{
  "patch_size": [4, 4],
  "eps": 1e-08,
  "lr_schedule": "wsd",
  "adamw_weight_decay_other_params": 0.01
}
Rows from block 3, named by matrix and row number. Rows with one number belong to one attention dimension. Each number is 500 + 25 x the weight over the matrix's rms, rounded and kept within 0 to 999. All counts start at 0. Numbers have three digits each.
# v: attention query, key and value (stacked) (model.blocks.3.attn.qkv.weight, 768x256, the v third), inputs 172-255
# proj: attention output (model.blocks.3.attn.proj.weight, 256x256, transposed), outputs 172-255
v.38:485522498485491522486520531510515491509479488481512516517504471507502453445486528542477470507550489485539538484513509484533554492483518507530470504522503506511498475528504532505466526531464507501497490541513497438539412523479486501518466489496451479529
proj.38:496489499527489485425523481493499528482469516503572488494518514508503451537510483505509534490493529500487419535501472519464494513490505495458484514511438468545457516504530565524528469506481506437483527508507488492504504519516528514486545526479513475499
v.39:523493529500562533522477503489474512509518466494528460488489511497489516505488534478482458477519503498485505515508516496484466525495502478487498500496468483507523512496473524523481472467476460464508486508461489514540525448479566480478504527510504523497
proj.39:495546502506480564496458505495481483498518477510483512539510481523523539481530531415504496500515522516495505482504499501509508511476500524530542482487502546456467490507506420481465478527495543486531507466490515523513513532501496527458455471476492532517
v.40:492529493483501513518492506480461486522480497474485485490516494478486515486526474522450482510483491449500500501515554485506535544544499486528497476510523530493489450480501484503514519520481503502528503458518487524468475477489450543518549523488486515484
proj.40:501498475523507469498515526497541504489535539506462451545525506525529503490471548513516496440486513436462524521500436476508510493501476514538478539507536493505507512507494489511468532518556509515526470554526473483517482512493489506510443510525503533468
v.41:487509506512457478550508489462479545475546512523489476491490512468489472489522513511515515483476538493521516505474421491472511501466498565500484457539491503484476513477548500449472525493502468553572462505507514520501512494505528527479534474476526496497
proj.41:510487505490519486492526504524482507530467502496512505459503482471485511466488508536499501508485488531511476524464526529480481502518537451502513506515457489504495476474509549486499470492508467487492518480488545493496533499524522489527543523473485499536
v.42:519485470487506508477489490506517490511508519488536502506473494511472509504516545499523427485482494511506492498499441516471460474475496522485488510484517477529497522487476508488531506484533508477498478489471514495535520464517516499463458526482494533500
proj.42:496485505467468523512477458462448497453503505493522491501508486484514508533518460503465514515500478529506464430516546508518503484461522534505529463475514518493494469504517466488499493487460487518464527480488546513502498547469442486501498516467521515544
v.43:461474463497472502498490471504480527477515469508525473539484494454508498498447529477480513512461529500512484522517469531520506478495550486530530488508508476517495523511484472476491468499490458528504518490468483532509483550526510486519529496509518513526
proj.43:494499515491523499493522515539521444562578501522495488486503515536479503477515480520464500502469498524433497513466548523480461526515496537525502488492503491481493491486508503496502551492493506522492525480550503505499514523512537501493499477494498512474
v.44:483497495517515509491523457486518505510448459545495502535519497487468472484515501520452468492498465504530498497502514474512486551528500494506502452502447513514481469499484506515480523501498507540497536496525464491491499514512487512517527520501477477490
proj.44:482553493508504535544465501483524543502461523515510494524496487495461508519479488498541525476517526483524522509473459463488552540480481473490476543503518494499521535495442482510485476490551495494531473523459439539507536477508506520495465498494492477474
v.45:527492518464466450481518462513498487518514516488501481544532536499449534532528498503515466506522495515496475495537471493502485502523484501513540449496491472476494515478528513488521509465536502514533510531512482525489534467492506500461495481519492516499
proj.45:494522512534492476525530533478518510488489506506516489475451490493471498475488496535522509502509479511554536478494516460521531490514508456563513510486515528504545487485475472503466464478537495543487449499443521511504496487485475477516486510524469493502
v.46:499500468532531503489515494455499476506512532482513478524472529535527503479468519494460495497511499518503476506442563498502550475507479480458471531509514494515467451509503542525471532490500518443500481517492456508554519459475516467464513522502464523498
proj.46:492538513497489534446495507501529558502487526480500506495519498530526502504507531471503485490502536505480482500495476481487508514478468538521535461482500507486508505513486476477475459545512490460500487535498451482483483518518513516497480537495483530482
v.47:535470459514551486530548468458477505512513555482491490501496527547474506517455517453524459500507501547469522488483536522503482465435455509465517520495506480528476537472461494515496528455482496443552498498551491457496507467504525428459491477518483516500
proj.47:516507469519511506489505492482499526455465473458504491433481461462535531462518534518500513491541478531539465472495513515548508472498529476479543502504487514525521437517493494462514479494482463447492484473455579518496512512502488507501508504508483492579
v.48:521523527495506519454494498534477479530504482484474523542518510529481492492506483532545460499523511548498513491519493496530502484493481517536502492518531483474488487491511515547488506516525500561495491502532485499490535518504516522460468500516498525511
proj.48:530515522481523520508486491528520479475456499512507479501526479496512478482503496480518480510561519481538471489470473498486515459484519497544531509460501516474465511471472494518509514497453521486524528529508499517510493423505478507477497482518497509518
v.49:470506489483488535492479536528469510515486486458488496501468514531482516504513496503504491484514496493531497462488499490519469480516473504480455510498492491508473510516471510503502486475468470464519468555493498505530474421503523484490532537510466492467
proj.49:453531503489496476524428505462480553525486521513531467465484481447485569522460478482532492497459538506469502495478488534509475502513497505473528492481512476550512507470511507470533509547517528511544522487474529488499492569511531487499496510545492504501
v.50:510480499519521518509488474536468445515493466512491508503489527543481504525495495518507445541505487493489524483562510491509467487497535504479485491492496505519472469497523488509482502478520571489504528500541460531488550512552493504529460518510491522494
proj.50:512526501501499487445514466489505459519494534485533512527541444489478484473515518473540505509541527498537466471492506477492492516516502507518543477503485490478464481514491483541454532499483499477557528510526505487481502482477515550473525453557539480531
v.51:467476493507482541520488504469520524470531493500513491450488508508551523494506529495478492519491532481511494491491492485542457503514494524523449489521515508535507476499497498525507491473507471493528525467525471500507475494495444492548527513528521489501
proj.51:495494486501464478476513538522475453506517517508493546490480474529459473500488492519499528488486529519522484557481563494522502504507522485500483493520472481509505503500523486509497558523484514560469512510504489417509486525468508531492451517486468482529
v.52:475545503499521521480500510497490491527477481525520518488521507493509512518486474511482528508531488485472468517486475493495519557537466481499507465486460511509499487512486507513527469493482542494484491504497535514505497485464495515505458542484487509492
proj.52:525486530509495523476468504510471502487482494511495499476456516503507470507530459523450488495474470502537529530531505469505534556484482492505502512495486476521541472541515489521460494479502467484468518503478478516489502494522538481507485477489490502508
v.53:514491509485492551519530497525474464481521514530489502471450519476457506536478490508484511523501501495473483524519526460498474552498490502498547476490516545500508491503475471490448499468473514518507490492492498486466533514528500458464468525472504519491
proj.53:447527509512528482480510456510479518515490520476501480511523501514514490473529518480493481495525495490497457453480513482521503491531512496445526456475490464501545475524457508524469526497458496495543507488477487501481482477490517503488514480525562501535
v.54:545528496513498503498477495510490494536461501528507479512485517522462477478491508463520455485542494500492493526506496481492511474485502461445487526489470472471495524526500535474540468488467492476507506489451541499531522431487560483480511509529474541497
proj.54:465502506525531526513474516484519506461503496519504488480439525468547552528472495506509565500502492522528519479519488520459495514543495526476510450502479508525518509483529518508469528516496513484513534515489544496501464552496524528516535491541508454523
v.55:514514511478494523492501495521465553538494521491446481480538519507508507525495493506488497520489486478483488497502534482465499477491489486489481449502510538515454479510524513498510473459466487482497545493476464525503504515480503542519552463542492487482
proj.55:477524487520514475527523517495485495514495525550524496510470520480499503465481510534500536520479496503524531491488562495514516533515503530493468467489502474508528503505529495469442489512528518547486483494479572476511498566476525484484507511556496484523
v.56:497485536519511502481534505500504492479532523519506519491493495501488491470495495456496460512512505546479522515517518445485505508491492510502530507455517540501503487464537488531516513488518518464541517470505522501488498515509479531494489494488508449495
proj.56:509489504503534493482523539517491464490498496481507533527526494503516440476527487553535488490562504470507483534503520499482515519510539526551526490491506499483505474536493509548459510540499493514481518490488486442480461506459496496527496524472463495552
v.57:503479539493513497509548521490518477483503505446546499505500496467467474453492464510556468510480496520493520492497497531527485550488526574559523477489509476471515449466541489525543523513545521567482506515488487511491487551508475546452469543520523478519
proj.57:510489528485509525445478507505517452511473497477485533490536470530470448495508509511533473499544519473500463558471435499483519502489535483559517516508472517485481495492484506547496555528508493478477552521521477464496520437498503519500497483475498523520
v.58:493475539480495471506542443512525505492527490474568521511512536515508473485489579492485479462480487503517506493512472502520496505511490504514487518495487471518470517496523500493485493497506470528509490498491480488463506479515513544545502482519478488464
proj.58:481504491498523508509498544488499491518483489498485509493497498502467510521478475508503527547517518501507514475518508495462488528478479522517496526523464490506507492476542502503484498511533532474490466485496506458546490495508486511515508520495521478486
v.59:479478534494508494487490512498527459493447463479485461569524473479486483438510495520515483513516516469506498494514541493531487494523530471529487500525514511467504456505522532469526549521484475518448515498502458473468496520537477481465512543534507523502
proj.59:509516514502504525485465433510510512536493504500471489515540500477497497551512463466534501489478480494493465487477412513478523491499485521522521483502496501527465516514502517521523454510503511474518522542499484562538495481508470532507508469498519519473
v.60:529520501521465468484550449489448489493453534449465476506522546469474473540476477477495495538535484534482520510500475559501536495483530509535490485515526490461476488501504501494477516524532474524488516524498503493460512510498515475435494437481472544553
proj.60:547508471502499489515505566493573496472476522552512481520552472555544529451478522523493491481487518503535454485475474503505454441465494544448488511501490528514502480478457482475516520510505498504465521497546502532541502517496516510510520518553524504525
v.61:469499502476488518563475485470538530497511505496517454477538507474498513530480502518463512478490536482521499460512450487494535487523501513500461501499474530521479521477521517474445496512474513508520486492529486499489479475484451532525507501460511505530
proj.61:495510470484467486452513529531475490530501499473501537481498506502469505493494512519491523486497527495493497534539523528500521526475509481517506499512523491489483483500512446497463526494523531516466476520495474462505519487489514526503504532442483499498
v.62:505508466451481483521514500521510519498508510472463538490472512503495484489465538473506480522527520472498522511499521507482545509495515457491485484485494513497493498489509509466514523494470485494523505499504517483529495491496528523520537517525494515522
proj.62:497475514509516473505486523487520502510511495524524475483483511502533526500493506505485510498476518502525508549526524507510472499483538540475462485493483470509486505508540516469468480525507482528478511473495521474506536555480508510498519480492467490504
v.63:528469497440532456475547482466499445498520513488501476502475489512487480502508475501488491549468486540468540473506516530523545481496496493496512552545497487537434462533484480493467513491528539492526515533519437480519547451525492471511503491512473516508
proj.63:519546503488515462523495528495501532521489496556521468479508505492497509474483493485549511511519503501504489477470510479503453446489519533510478468471499503488540544481504557492492507488487470481528522474506559506489500536503500510546503460557533481482
v.64:528471466495481473497525467533532524518529541524503487490530494487492494523482515506535489509507501549520514485505449508497548463497500516493500494496487488505449488476504524513488534496504515553505455497508522523500519555492503481459499471494510538493
proj.64:503459490531506463521461504477459485499535503472489459477511517528515529460537507465468507443486526498519521494496490494551488474520523500515548517498463510524529527538495505460487462467486487514489499496481502499556486507470531507490504510563490515521
v.65:541532494544481484466494476523545488501508464519490460510524527490495486541512510521503503470469502493484473495477492479547549464503499468512502491572512514503462504536514478530455434498471489545462502522507480495538513545510495499514524455479465496491
proj.65:486483463488489475543473541517487446487546501470492510466490524527467518487519468494472529465490502522550531496509502514506502446470508518503469547461457580491557515510478543484519491468534495539493470478459521496533480528489524478443512492515477488513
v.66:485485456509479490542448503518493532482518481503453461469527465467495505530473529541463498475457549473530472509496508544493483524549534485507510481526488552484513476521458515499525512480470456502493531520493473494505438484548527524535532483536525476501
proj.66:491502503467482495449501527475504458481487502497487506527512493508472486490513476517521475462527541504514527512463517479462550457470509536501480527435471486476492428487503506553501507541489523483502487476471495485553491492483480496511540512523504505500
v.67:511484476469537501491480505512510524486488504510451472508493520513474497550527504477474511534492537478493556521504510468477526495482499475509501507513479512524491476521514487512479503446469473487529505490511463454516529530521529471547536503514499480520
proj.67:438519530484473485485502495469507452481462526523499492520529493491478522491536475484476476487508487514521511469507514514457511485514489540509483538487502508459491484501489533518477503497509542525494469492455514503535517491484539478485498489556495531532
v.68:464507462532511497493514496508476510505491516523495440471536537540521545477473503496512471508527498481518527464507503486500493482463476498481518482470483497528493484506524503505479540478490509503530480510540492502491483449475478475513482495543519477499
proj.68:490503519531492566490505475486518526487476482496478498490525474510488446533516483489505490460500498482483488529456497493481513527490477499514533475522472454547489513548466487491487492522531493455518518517505461476459488500524502500517506474501532469489
v.69:496482471487475447537542483502509492498556534491489543496539538500493507484466506440547504511492486497501505501476520516502513489483465502480533543438451485471561542457541490465513519484559493510540517484512532543461492457450457539498487494493473478491
proj.69:504489471511502523542508475521494560517496501513533488502536532474568502502493511513517537525499500465456490521512472511547475543518517455525531466553503491582477551511504467498518499508530486503505523548530527497479502493501486516553475514489497518498
v.70:491491503483506483493487502501482495490494494498526512532480545526510502496474550446485505471479491453514521500453525519512476495477482482502477498491526474497526533485506504500480514504454493551495462516485544493527493485476520529515473517519509492518
proj.70:513490511487471549476547458490497523498491510493504465495502521463506506541517504500534521527510535504512488529507523490518477506485469486549517486529498446519491497540501477508490472541540515462496536456516444480506488466491484543513496504491505464499
v.71:515517502505467500517498484538459498488509496517444491510543500480531480512510456510503510508465519540511530521482470475481508483507481522504536490490499494489531514474520470476521509523516530501518505487491502527485529507506492512479501473517525498478
proj.71:550474448526520472500509494545521499495509485485560501506477516516504523481455528491509485498472541505494478455512507512530513540521487491494531481502471472564482498483482496509529486508464488509473552491525506512499449505479523483526482574490516530491
v.72:497506515454517523516491528466480466488496511522528535508490524506539492489471502485483541488516487464466481495505480450504478485502471492530534486491549565523492504500498517517507476477471501489499531471533494491517484475475485470544493494491502528478
proj.72:474551510513489489492517526544521484513467512524496506516513494477495490510469489545562473561482477487471495508464510495467510516506494539462460511507483448503457511460475502469490485524509515516496471542508516513496509505547517468514498560485502482458
v.73:482453482521516581538490529557498508500446456540500496492496467453522488494495495536485528524525503458477454485516558511510497576574529495497460444515512561467489479532482462533471485523462462469452540528516476512521426499560512508551517533553496480478
proj.73:483535514434512471496488520493527458449511510498492518502477499491466504475471498496492436471488502521487552546483506468419554471501527521476453522441484515436497453480489532524494526485473542484535484482466532463519541525485532508482520544462495522474
v.74:495501452503500522501490533563476490533488485508475478526527504485511511475541504473492547490527533512496453527497508475478502512478511465510528505520478486486517487482530543493548495475497478502518472485487490541503462515460544479500502497487500511503
proj.74:515522466529514576506510475494510517552477498545498525463469490481488514498482558509501500543495529510491490538502481520505503551509477490513503494532510455536469499486529433518524496507492504466521547499522513464496509514524488512532521491457521522493
v.75:513517506488518457508568452488521481481478519486440500537494531506452512495538478504505504522481462495533510498449521539521525560514528476463508515484506487531511484506548475499491553529512478511469534528564491450465452485491427530514542477532489519529
proj.75:490447470497518492534484522501509505487487498472520508462499519486530491544523509496434525443484531495434500497523458491514482515508501481481530508534517552524524485492460542497541499441524463516493488517491500505452503498462549520491508492506490496536
v.76:530495477495481448499492514499484525495563533499468522466462521486432483543486522472525510525523520519489530559522478526463486515456487524492558501510492513535522497511458491482495507476531493490487519529447501481484528504520549493479480473500540562519
proj.76:489497506490534468494509454467482532547519460540519500523535543494537540476519474498482475493527509515535516480470515528531474443517493517520533477514492512460500502517506497500516522531497493529481505481505496503547479479491457503516520470527468503519
v.77:468463537556520490479510515511472491468543465530494520501508441495514530502568457509483517505480506503490488488536489475478469473519492467470551525499492503533515507469532513516503438476519504517529449519474530539467485483480509502494511520501525489469
proj.77:495515503489479529499510512484537510548501519496497545522480496520508498492493500504558495550509458543502494518514525495503493546486494467463518490518522466489460514466529489524501518540495489544532531513530520494485503520538490464522468523519519534469
v.78:492454494521512487469455484535513520513482499520498474480518495520516499531531513500481517523524495505503526515517506529483493521502481499497491506502458493493457486474494535499491486513496498510494497547512473469503512530513509529513490472494490495522
proj.78:491514537538509527501530517474486474494495509531517505516516470514504498472501534524482467485483505537536493525502505465504509492531497537491479504489496441465486477542519487519490495471489481469542504485497522497529506514503516510532547471533491487496
v.79:456501494490510497546507530461486556506528462466553518468503487460467477451496501504474511446500533458471471500480488501483468509516524489502468453498473531532529477480477481505536542496487457502492528466504482504485462438504514511521534547489513416527
proj.79:495525516478502495460525484509513503484483496492507475499532488498521473538490483516558457537492494470515513513487519495461533469483455507541509523483492479498481501465511489528517501593465536456477505500502486537531521475510505504540510562525474507455
v.80:504476488516517522503458487466488531514501464503521518519523479459486506518503479487470492510497512504482476490519494510466514506504522506495515500471500531506472488544473503505510502483465499508497481492507476510533509478498517481500515468483487537521
proj.80:527476503479496490490500506516483445456473500519461536532514484526497483477482528512523464456525479542504507506460516502490463539459492510529508525507503482478504477466510527465516483516488491485550530473516549484477502492475481519443537484494516461536
v.81:516532522508452496500478486506469460452504512445487526558518540503508505483474501491542515429476497526523499476479443509524539476497502525494491513493529453500490508521514509484446525546518491556508487504515489502475540531486501489474479513480524540510
proj.81:472465543518506477523512545500470479516526468472513469457498525513507491456498509527498510491531493508475552502528510536496505493506506460477550461492546571525483494484523482561497490520487486466460519507518465504538506450473495503486513508489523466533
v.82:492520495517525534540496555489501516499468492516490496531536475527566498505543474513526531506483480484535472486473476475486557523535507464473501505505520482547538534526510480507526483492496466472507469488558511484513450474491490463497533506486499464479
proj.82:457511512505513491463531538551481519485504497468533497447494495455449461512493455519488506507544470517486484526502518552485476524508537471440476501489507527445509502545498506541530512506541518528563535455512525506494499463501480481461482506471513460503
v.83:484538529491494536520504527513470518502501490494509511515475499510493517493501486541514536483485495479508495500505491471515474514504467505477526533540509504511496533496507477560486457521480553478499498496523468471521521456475517520507437520484454523455
proj.83:449549491509479517453486477528502458511478531480500494473498518496496481545505458520524485496469522518513417516457458498502460477532550490522501521521492501475515515504463512437468524452526511525514484507520475490468506500509495462457528461484501460532
v.84:485519508506475508468507506492470464522486505486527505505461536473482491473466504502529475508525480481479494476495492498477511487507497498524451498473467506503475484461490493489537491488519492524511520505501499514493531468478507504493482515494490515540
proj.84:483502513527494492502451499470527516506495509492506484509502505492510487517476535545543480507482528485509490505450461507531514500490514520509532509492493515523495499455491485510491496513503524460451496517466436528538511520502469516509521457520480508491
v.85:486460478485545528500536519517506513510472528499483485518505511518472479481488512481493529450538500534471508504497499477498473517489448489488511482476468526474543502502509484493532504493492475460487484512476490489480459440480493456472512529533444535437
proj.85:499556503503476524459494452509492567552493519467504488468487509473488499524511511507469494549457526419471445478503500459479504462532537494511488509462467488479493499495495510495491486463520531539454514511515508532487496502517489504536456533480505501488
v.86:476461509490510470509490498514529481517530493510501501507476477512496515537520484493499494529501528486504474493503491495491554478530501511489495460510538522496486521538499541501462517504503505471506527471508470478479486482518479521505493492499467499523
proj.86:491450515493476519518529510503498475509495489527482545507535483543485463474494484469504538473551457515473536491500547531496504515504496513479467505534498506499499471522529523520490496510525456461559512489504552467509510477539512514492493484474525454501
v.87:485496477496462474516507498520476459510500502473444558501497493479457483479515468553546504512493498493520481467466500468504511517522500531506515497523489519482506501533504493473517537532481506491484503561470485540484512492502505504518467497527526512486
proj.87:510486450518513494491525517511509520444493518503531496499514481529515511531499457461466536492504480504500462506511500516523501497479504514484447438520510487502496493522475481474436516473515486507531438485488476456500511501543504501522515452504487463487
v.88:483538522465501477523503514474490479511512501462467526491469463495454483491474484456541469542466469528452565520568510503496484529484516530517486497482518496504506473508531454501540530511514495499473528455487510528487522539545454530489431474547488503479
proj.88:543521463506497509491505479522535530505479508490547450481513497509537545533511489469516480521482520466549489549522462509496528497501504501531464513520517498550472511494487492524502528496497487504493481553473514494540476570500512519534541500536491515491
v.89:490417471454539497532488474522477504478476503497507478510514475530540502469503502504503514523504496505492480521509506514516478516502487505472480534519490484522523468474516519511510474499511503497501497514511474493468460467545458479524541485531513496523
proj.89:473519546480481472499488523475514516497499487495525482509485499462504526488493522530498511508503497475502481434468516484504481503471531483502505509515525508529513521502511472507529517488525524524453491510491461503498499497518519527488496529526526505498
v.90:500496519508555492466487483528481458514499466490474504506475505494515503492527482505479498523519477550509491457477557495513485485514510495474497494507520533510499484539509467517443502509521459483475525540565438456540492443509493475504540510518443461473
proj.90:495517533513499466490499494501536521476523488521495525499474486482437478531487526491471507484481547471481458522479490509540501507467475525453469515511467480510451471542480497470501479469515507502469469477494480490503469477535498510494473482510500559495
v.91:482497525517497514484503517518527528506518466505522476510507465489523491513498491495484511488440511482496495515505479490479514490517505491507462475465468483537535538473493530499527527493487485513500499490494529529470494530503502516504527481463485477494
proj.91:521479498501526521534488533498468450503467484541472483517508528510487494460488501548531496476547478538475556501488517526515478504490460518488553513468531517483547485485511494538498487521483529496519540508529497504481509481455533492502510519509508485502
v.92:516487485487513493509489449559474469492488504511464494533516512545495486477507459493492532491465508543503483496475513533498496478534491489475537524498524530505503502503504494517455495482501480496496491540521471516455494514524488521480512459517499482517
proj.92:478506515483502497499519534493498541500535494496527510487510474482490512509507539448469523467537483500499526529510540525522551501517482483470463487532510507495478506509469488542538494491512500480474480486488522483502463482540503529543483553508491520500
v.93:482492486527509499553508474506504518513525495507511473480501518494519508488490508466490483529479493525491467536509492516496511499542508486491492458511469517508501506466542496511513539500528489507528530492501504523449490543495519529524538519526553470512
proj.93:543495482509522520506489502506500503491519535542451499474510496473487486468496486538503505473536495532535549522494490511491477507506480513471518531487527503478529540491494499506527517520485467510517506501480537485456522501502487490516512530519487495490
v.94:511532499521526507523518475497474483458521503475511493500480494518529472508455515493517501474489517524485506510513500500539515521531498483483537448447507493510492517482524453486483498515510507507510513470536499507442495478521485495511503458545516468445
proj.94:482499473488476474503513551498516508472495510537498430478486496492498552494520481496560515500503484503520497554482450515474498467495497496563476525507504513524499554495477483547534469506501505535485456492459477500543497515514478520492494529483487499497
v.95:504481463505472518532499482492476499485503507497474508500494530517503499496446538494486495494465511462473514526526526447500484502501498493499498493469517501490498506478531464515482466499453478496482469467521506508473498519449461529518523518521487508472
proj.95:523530455467512500526493459533526465477482536506491445498536496498517548520492469520542471510510498518546500540493450496505463481519498522569520522512492475514536551481492512506508504544484517508562493538473497512507521565531512497489556505516479473482
v.96:484510526475481516517491529463524453445470531461451453529491510512507476516532519527511489527522526494479554456475494516539520494512513565551491484501538529541490485527516435491474561553519474513501509525530498525488495564551384506533490509499481473512
proj.96:497535462497486464461496514455486541508479480555518528489561487535526454472467549468537555521494502477518516530484479471470485471464530482536535506513514433469497489495431497524505470487471537472437535473536461535561488522462517475538500497512488542490
v.97:519503494489499466483532500510513460500478534470504481517496493470474479505483506492501515490499508488520553492498521536497497469484480521473455518496506426494484503502514520510494501479503507507486442498503475469523476502465490499482492521501484547516
proj.97:468520465494491496559461467497495537496463486464501508501540499519550507486492465512505462515496483489488495501470539490482489515497503498497516458519513542491500517573502468489494496500483512523541506477509492466511518510500495481475461485543492450497
v.98:508529534494532527483499492536475470526483461511448478510532482485464506488525477528517462517517519524503528514491515498476505470495444536487477475479520485453472508518485500485509517523496499500467501469488516510489542491494510484437504484509481509472
proj.98:484509503507465447552473506472534510504484483494516516503554528516511495505473506505545505491482484474490534447499471498518521556520502480540522463502498499509490529525474505469518502508500511503504502497506478527544522490531495497534507478502487507509
v.99:461514484496523555547458523462513507470538468514507459484556487461545518450483503517486526460476508501506448516492506478523516496517495466516521491478487497471543525514517502552527526510488503478457507467506506482522445502529506485514489543446479493485
proj.99:473516493567475496471527540532483466500487513529506526457438466476472488465542498513518507484545491518478520539545523507504516481498497505436444566506525511536463469492552508464490532481508497548504522532505485483477526441498544491473498506491487466496
v.100:502501478482526488500520553508477466537475489446485536480468490543546480472486507482516461499545465492461467471498572453494511539525483542489511465495488527477502455470522478500529513579503537465516537493523457532515480467483470504528502525526504472498
proj.100:529495537495492538470467481515499442499530523561516460530467504439557487571520519486495532510515500520505501548461498509493441471534463500495536471497471445471501466506526512504514531479496503489475507488514512509508491524518479485483528462483509476513
v.101:529467501491465471449578463529493468516517542515439487499524515535455501509514539468539470552498505493496583524535499536481432480457508534468505491459500476491484509495542517453493523477503504507474488507472472511456568537478470507512470491547495502485
proj.101:511499491478498500550465492454510558526530461473486471488524529500515490502415480459506484494469501508509514473468477476532538511486504540542519473481513525452488499514461498511507500494476513486487493513511549499518494556496453483521509486516483524481
v.102:516482522499505470515491464512483499480484454537470446536536480520518472511469469496451500501452492482464529474490518504496467469534521512530495490501511532497543526486491470535477518498535469496498496509562487522465550508564447535519537516536488466482
proj.102:527509515478503490520488526484467550501514488527484502485506511578502460471499525517535494526536436512491506464511521503528536495496541469506516537531481444525507525458461489515506478524475482497459541500535493520486491491433518469502478463510475499494
v.103:483481480441516480497498511516536541531484506476485475483516496466486503532497479528467506588535493511483522496533510522465487535524506501495495468547465585516470424560471513483493546483523479506482537520563461501511474448530553524553514484507478483544
proj.103:521528539509497535509485497488479458513508493504473498505491504515480488490508468497527522477484538454482514508491510522481486488500486502479474473479432434512528506465478490514446489523466512495476510471475525511497482518507482514454493516479526509471
v.104:477528495475508506483469515481508511509499502516496477508506446518517492533542511479461518543522494509490504449502517501487503473500489489504485519523506474541483498525458519506476473480466434471486457489505489471526504481497505475480508497466472492516
proj.104:490486505507510503517511521513475513481467491493478493502499526530515506484488482562526512475507513473477511488517512491467475569517482492466501510491474485528509519479497445484483512488502526498501500451487476506476499503528495500506457518488484520494
v.105:527479519462473511456509541478505481472527526526498525508492517513498506501500541466518509525493488465480556479448514543495459437482521552531437504483465479494495503528482481469483526507546470484492482519489547503478561529533493496508548488502513518482
proj.105:470529483562483486520508476481495508480489471506474473464546510538494436508490505505514474511509508515486487490541511471472486540438503518455519459491506479459512480543457536506506506530438498487528502484486477513519452502488499560490496519496517532506
v.106:498474524486505498463493526497576464485458465530485515513526487518525499493495524495510512505490522497476557442485527499530508526510504536527506488519548557478555485549501484507504530522482492502490521521552506464517504515528419505520492543509458476503
proj.106:473497509523492459484455501500453527486499487538497507475506478522518479479485498467508559524504479502516469531491499504460524449476555498506508534486483421484491520470423493528481511528491520519507542491494510542534478499492492500495500533490495540477
v.107:475469459518498470502477469560517500542490453511471519486556464452492484461477449517486512459505535498561487517470498484495534521546527506525491473489483491497535499524484536469497532546515422547498508518497475499495468511471517515543537476505497486551
proj.107:520485528468485517513529467489544447496453508511547557494482490502520515528539480509538533484520431452478496480488521531502500521500501471457475454498506471508461469507532472524467458553467510506521527519506476491559550481480532523519533524529533479475
v.108:509487498523539503502514525479487495446487527459483518463470502530507504476447509506533525502526498516493533501486527518553463461523486504455533476528526505532480473486492447459523522543506509485493515523479519469566473469523539482503475496476520508476
proj.108:513521475495499450462497437485523508491518519507481457496501482481513506513514498430462496492481567494483479560498505490462483520485490484541517480510493495472516455525501507512517474470456511454519482501491483501513508519507449538506526508527518481514
v.109:469536560543512505518483418471475534522490546531510473480536622492446517578519509520470511490487512503500487476492504529460497432507468494505467477504518505515468485543505482558486482423493574477543509454536484551462508476545486531492452494492507480434
proj.109:495514526480522512514508579472497544503502484439531503514480509571434471448554494506471511508477484529529533447510532476552548494509534514534501554511505509536536546491503504515520513481501495496458467501514519468499515452460497512507440447490457483502
v.110:494510526499517532445489495497506488484475460496509461575504505541528495499519495470529542488464485499477486490452541498536510498509525483514490562490510522505508513505539502481527534479507457439486497485440542480503548513492521452473555506495483509479
proj.110:462464492532481465501543527491469476488474520528502476445500508483431490521496550530529500478534514498479514473533448480490499538475493514471540492500513492526495518487462507498509510532517522529531533527518438528504498419554501526508458508498486476534
v.111:505500519533478447476524475523492496505472521517470517530516551533461478506493448459517505530485489560520560515516522512489471531508478462506553467525476499509526512469553461505463523485553465494490497507551506505464489495540463480480509465516530481473
proj.111:489511498490471455501481499472474534505520485518519504462515485472512542534535479446507494490474490484525497452496475514523545472500505452525512504525497514473476460525460535526520482547486501495487495526495530497553504487452483517520524468525502466497
v.112:515501493482498526529473540468503557455461473526528523481467497490551510505440524510444543504491521477452466485487521512480460520498522496518509516494454522506517515532472491554526469508484484494494476478485470517532449444477531487548518562491487497526
proj.112:540477492492416493478450491506552520522520485452525480523435492554523448512549471516538503553516481473504527538491527467505506498526511494508535513514514495557468543507485529498504485477512493506475514536477516559507497528511492520496480497499504498488
v.113:504502493487539472499467487508463479482493475512466431519506506486468465519551499504479516496477481540492498537517487494494543558499492505514558500517531528505525439500526483543460483501534508486487527492501460491490503519504491483545483501487488508514
proj.113:440499488513478466510514512509513565506516493502525521492444502503499533500465466474552504540506448481435514486511488525516476507505489501497472505491471528486556540504472488489480507463528488463460522519498492524503496488489503523511448475532486526493
v.114:468447475491486456516507535485437525519527512514508516474496523449448505544570501499486575542506530542465503463546511478439486491482505495493575530517488528502509468502523510535483477481469532476524493473509493507515474494525508524534460516509506466443
proj.114:496497526467465464500504511548500481510517516465542476468458517521488515549489432443514475483505530488481503513516433527539498516483559499513486538474510506525489502545484495511504475507479464482491509496481494495489522547494507508547516506533505533507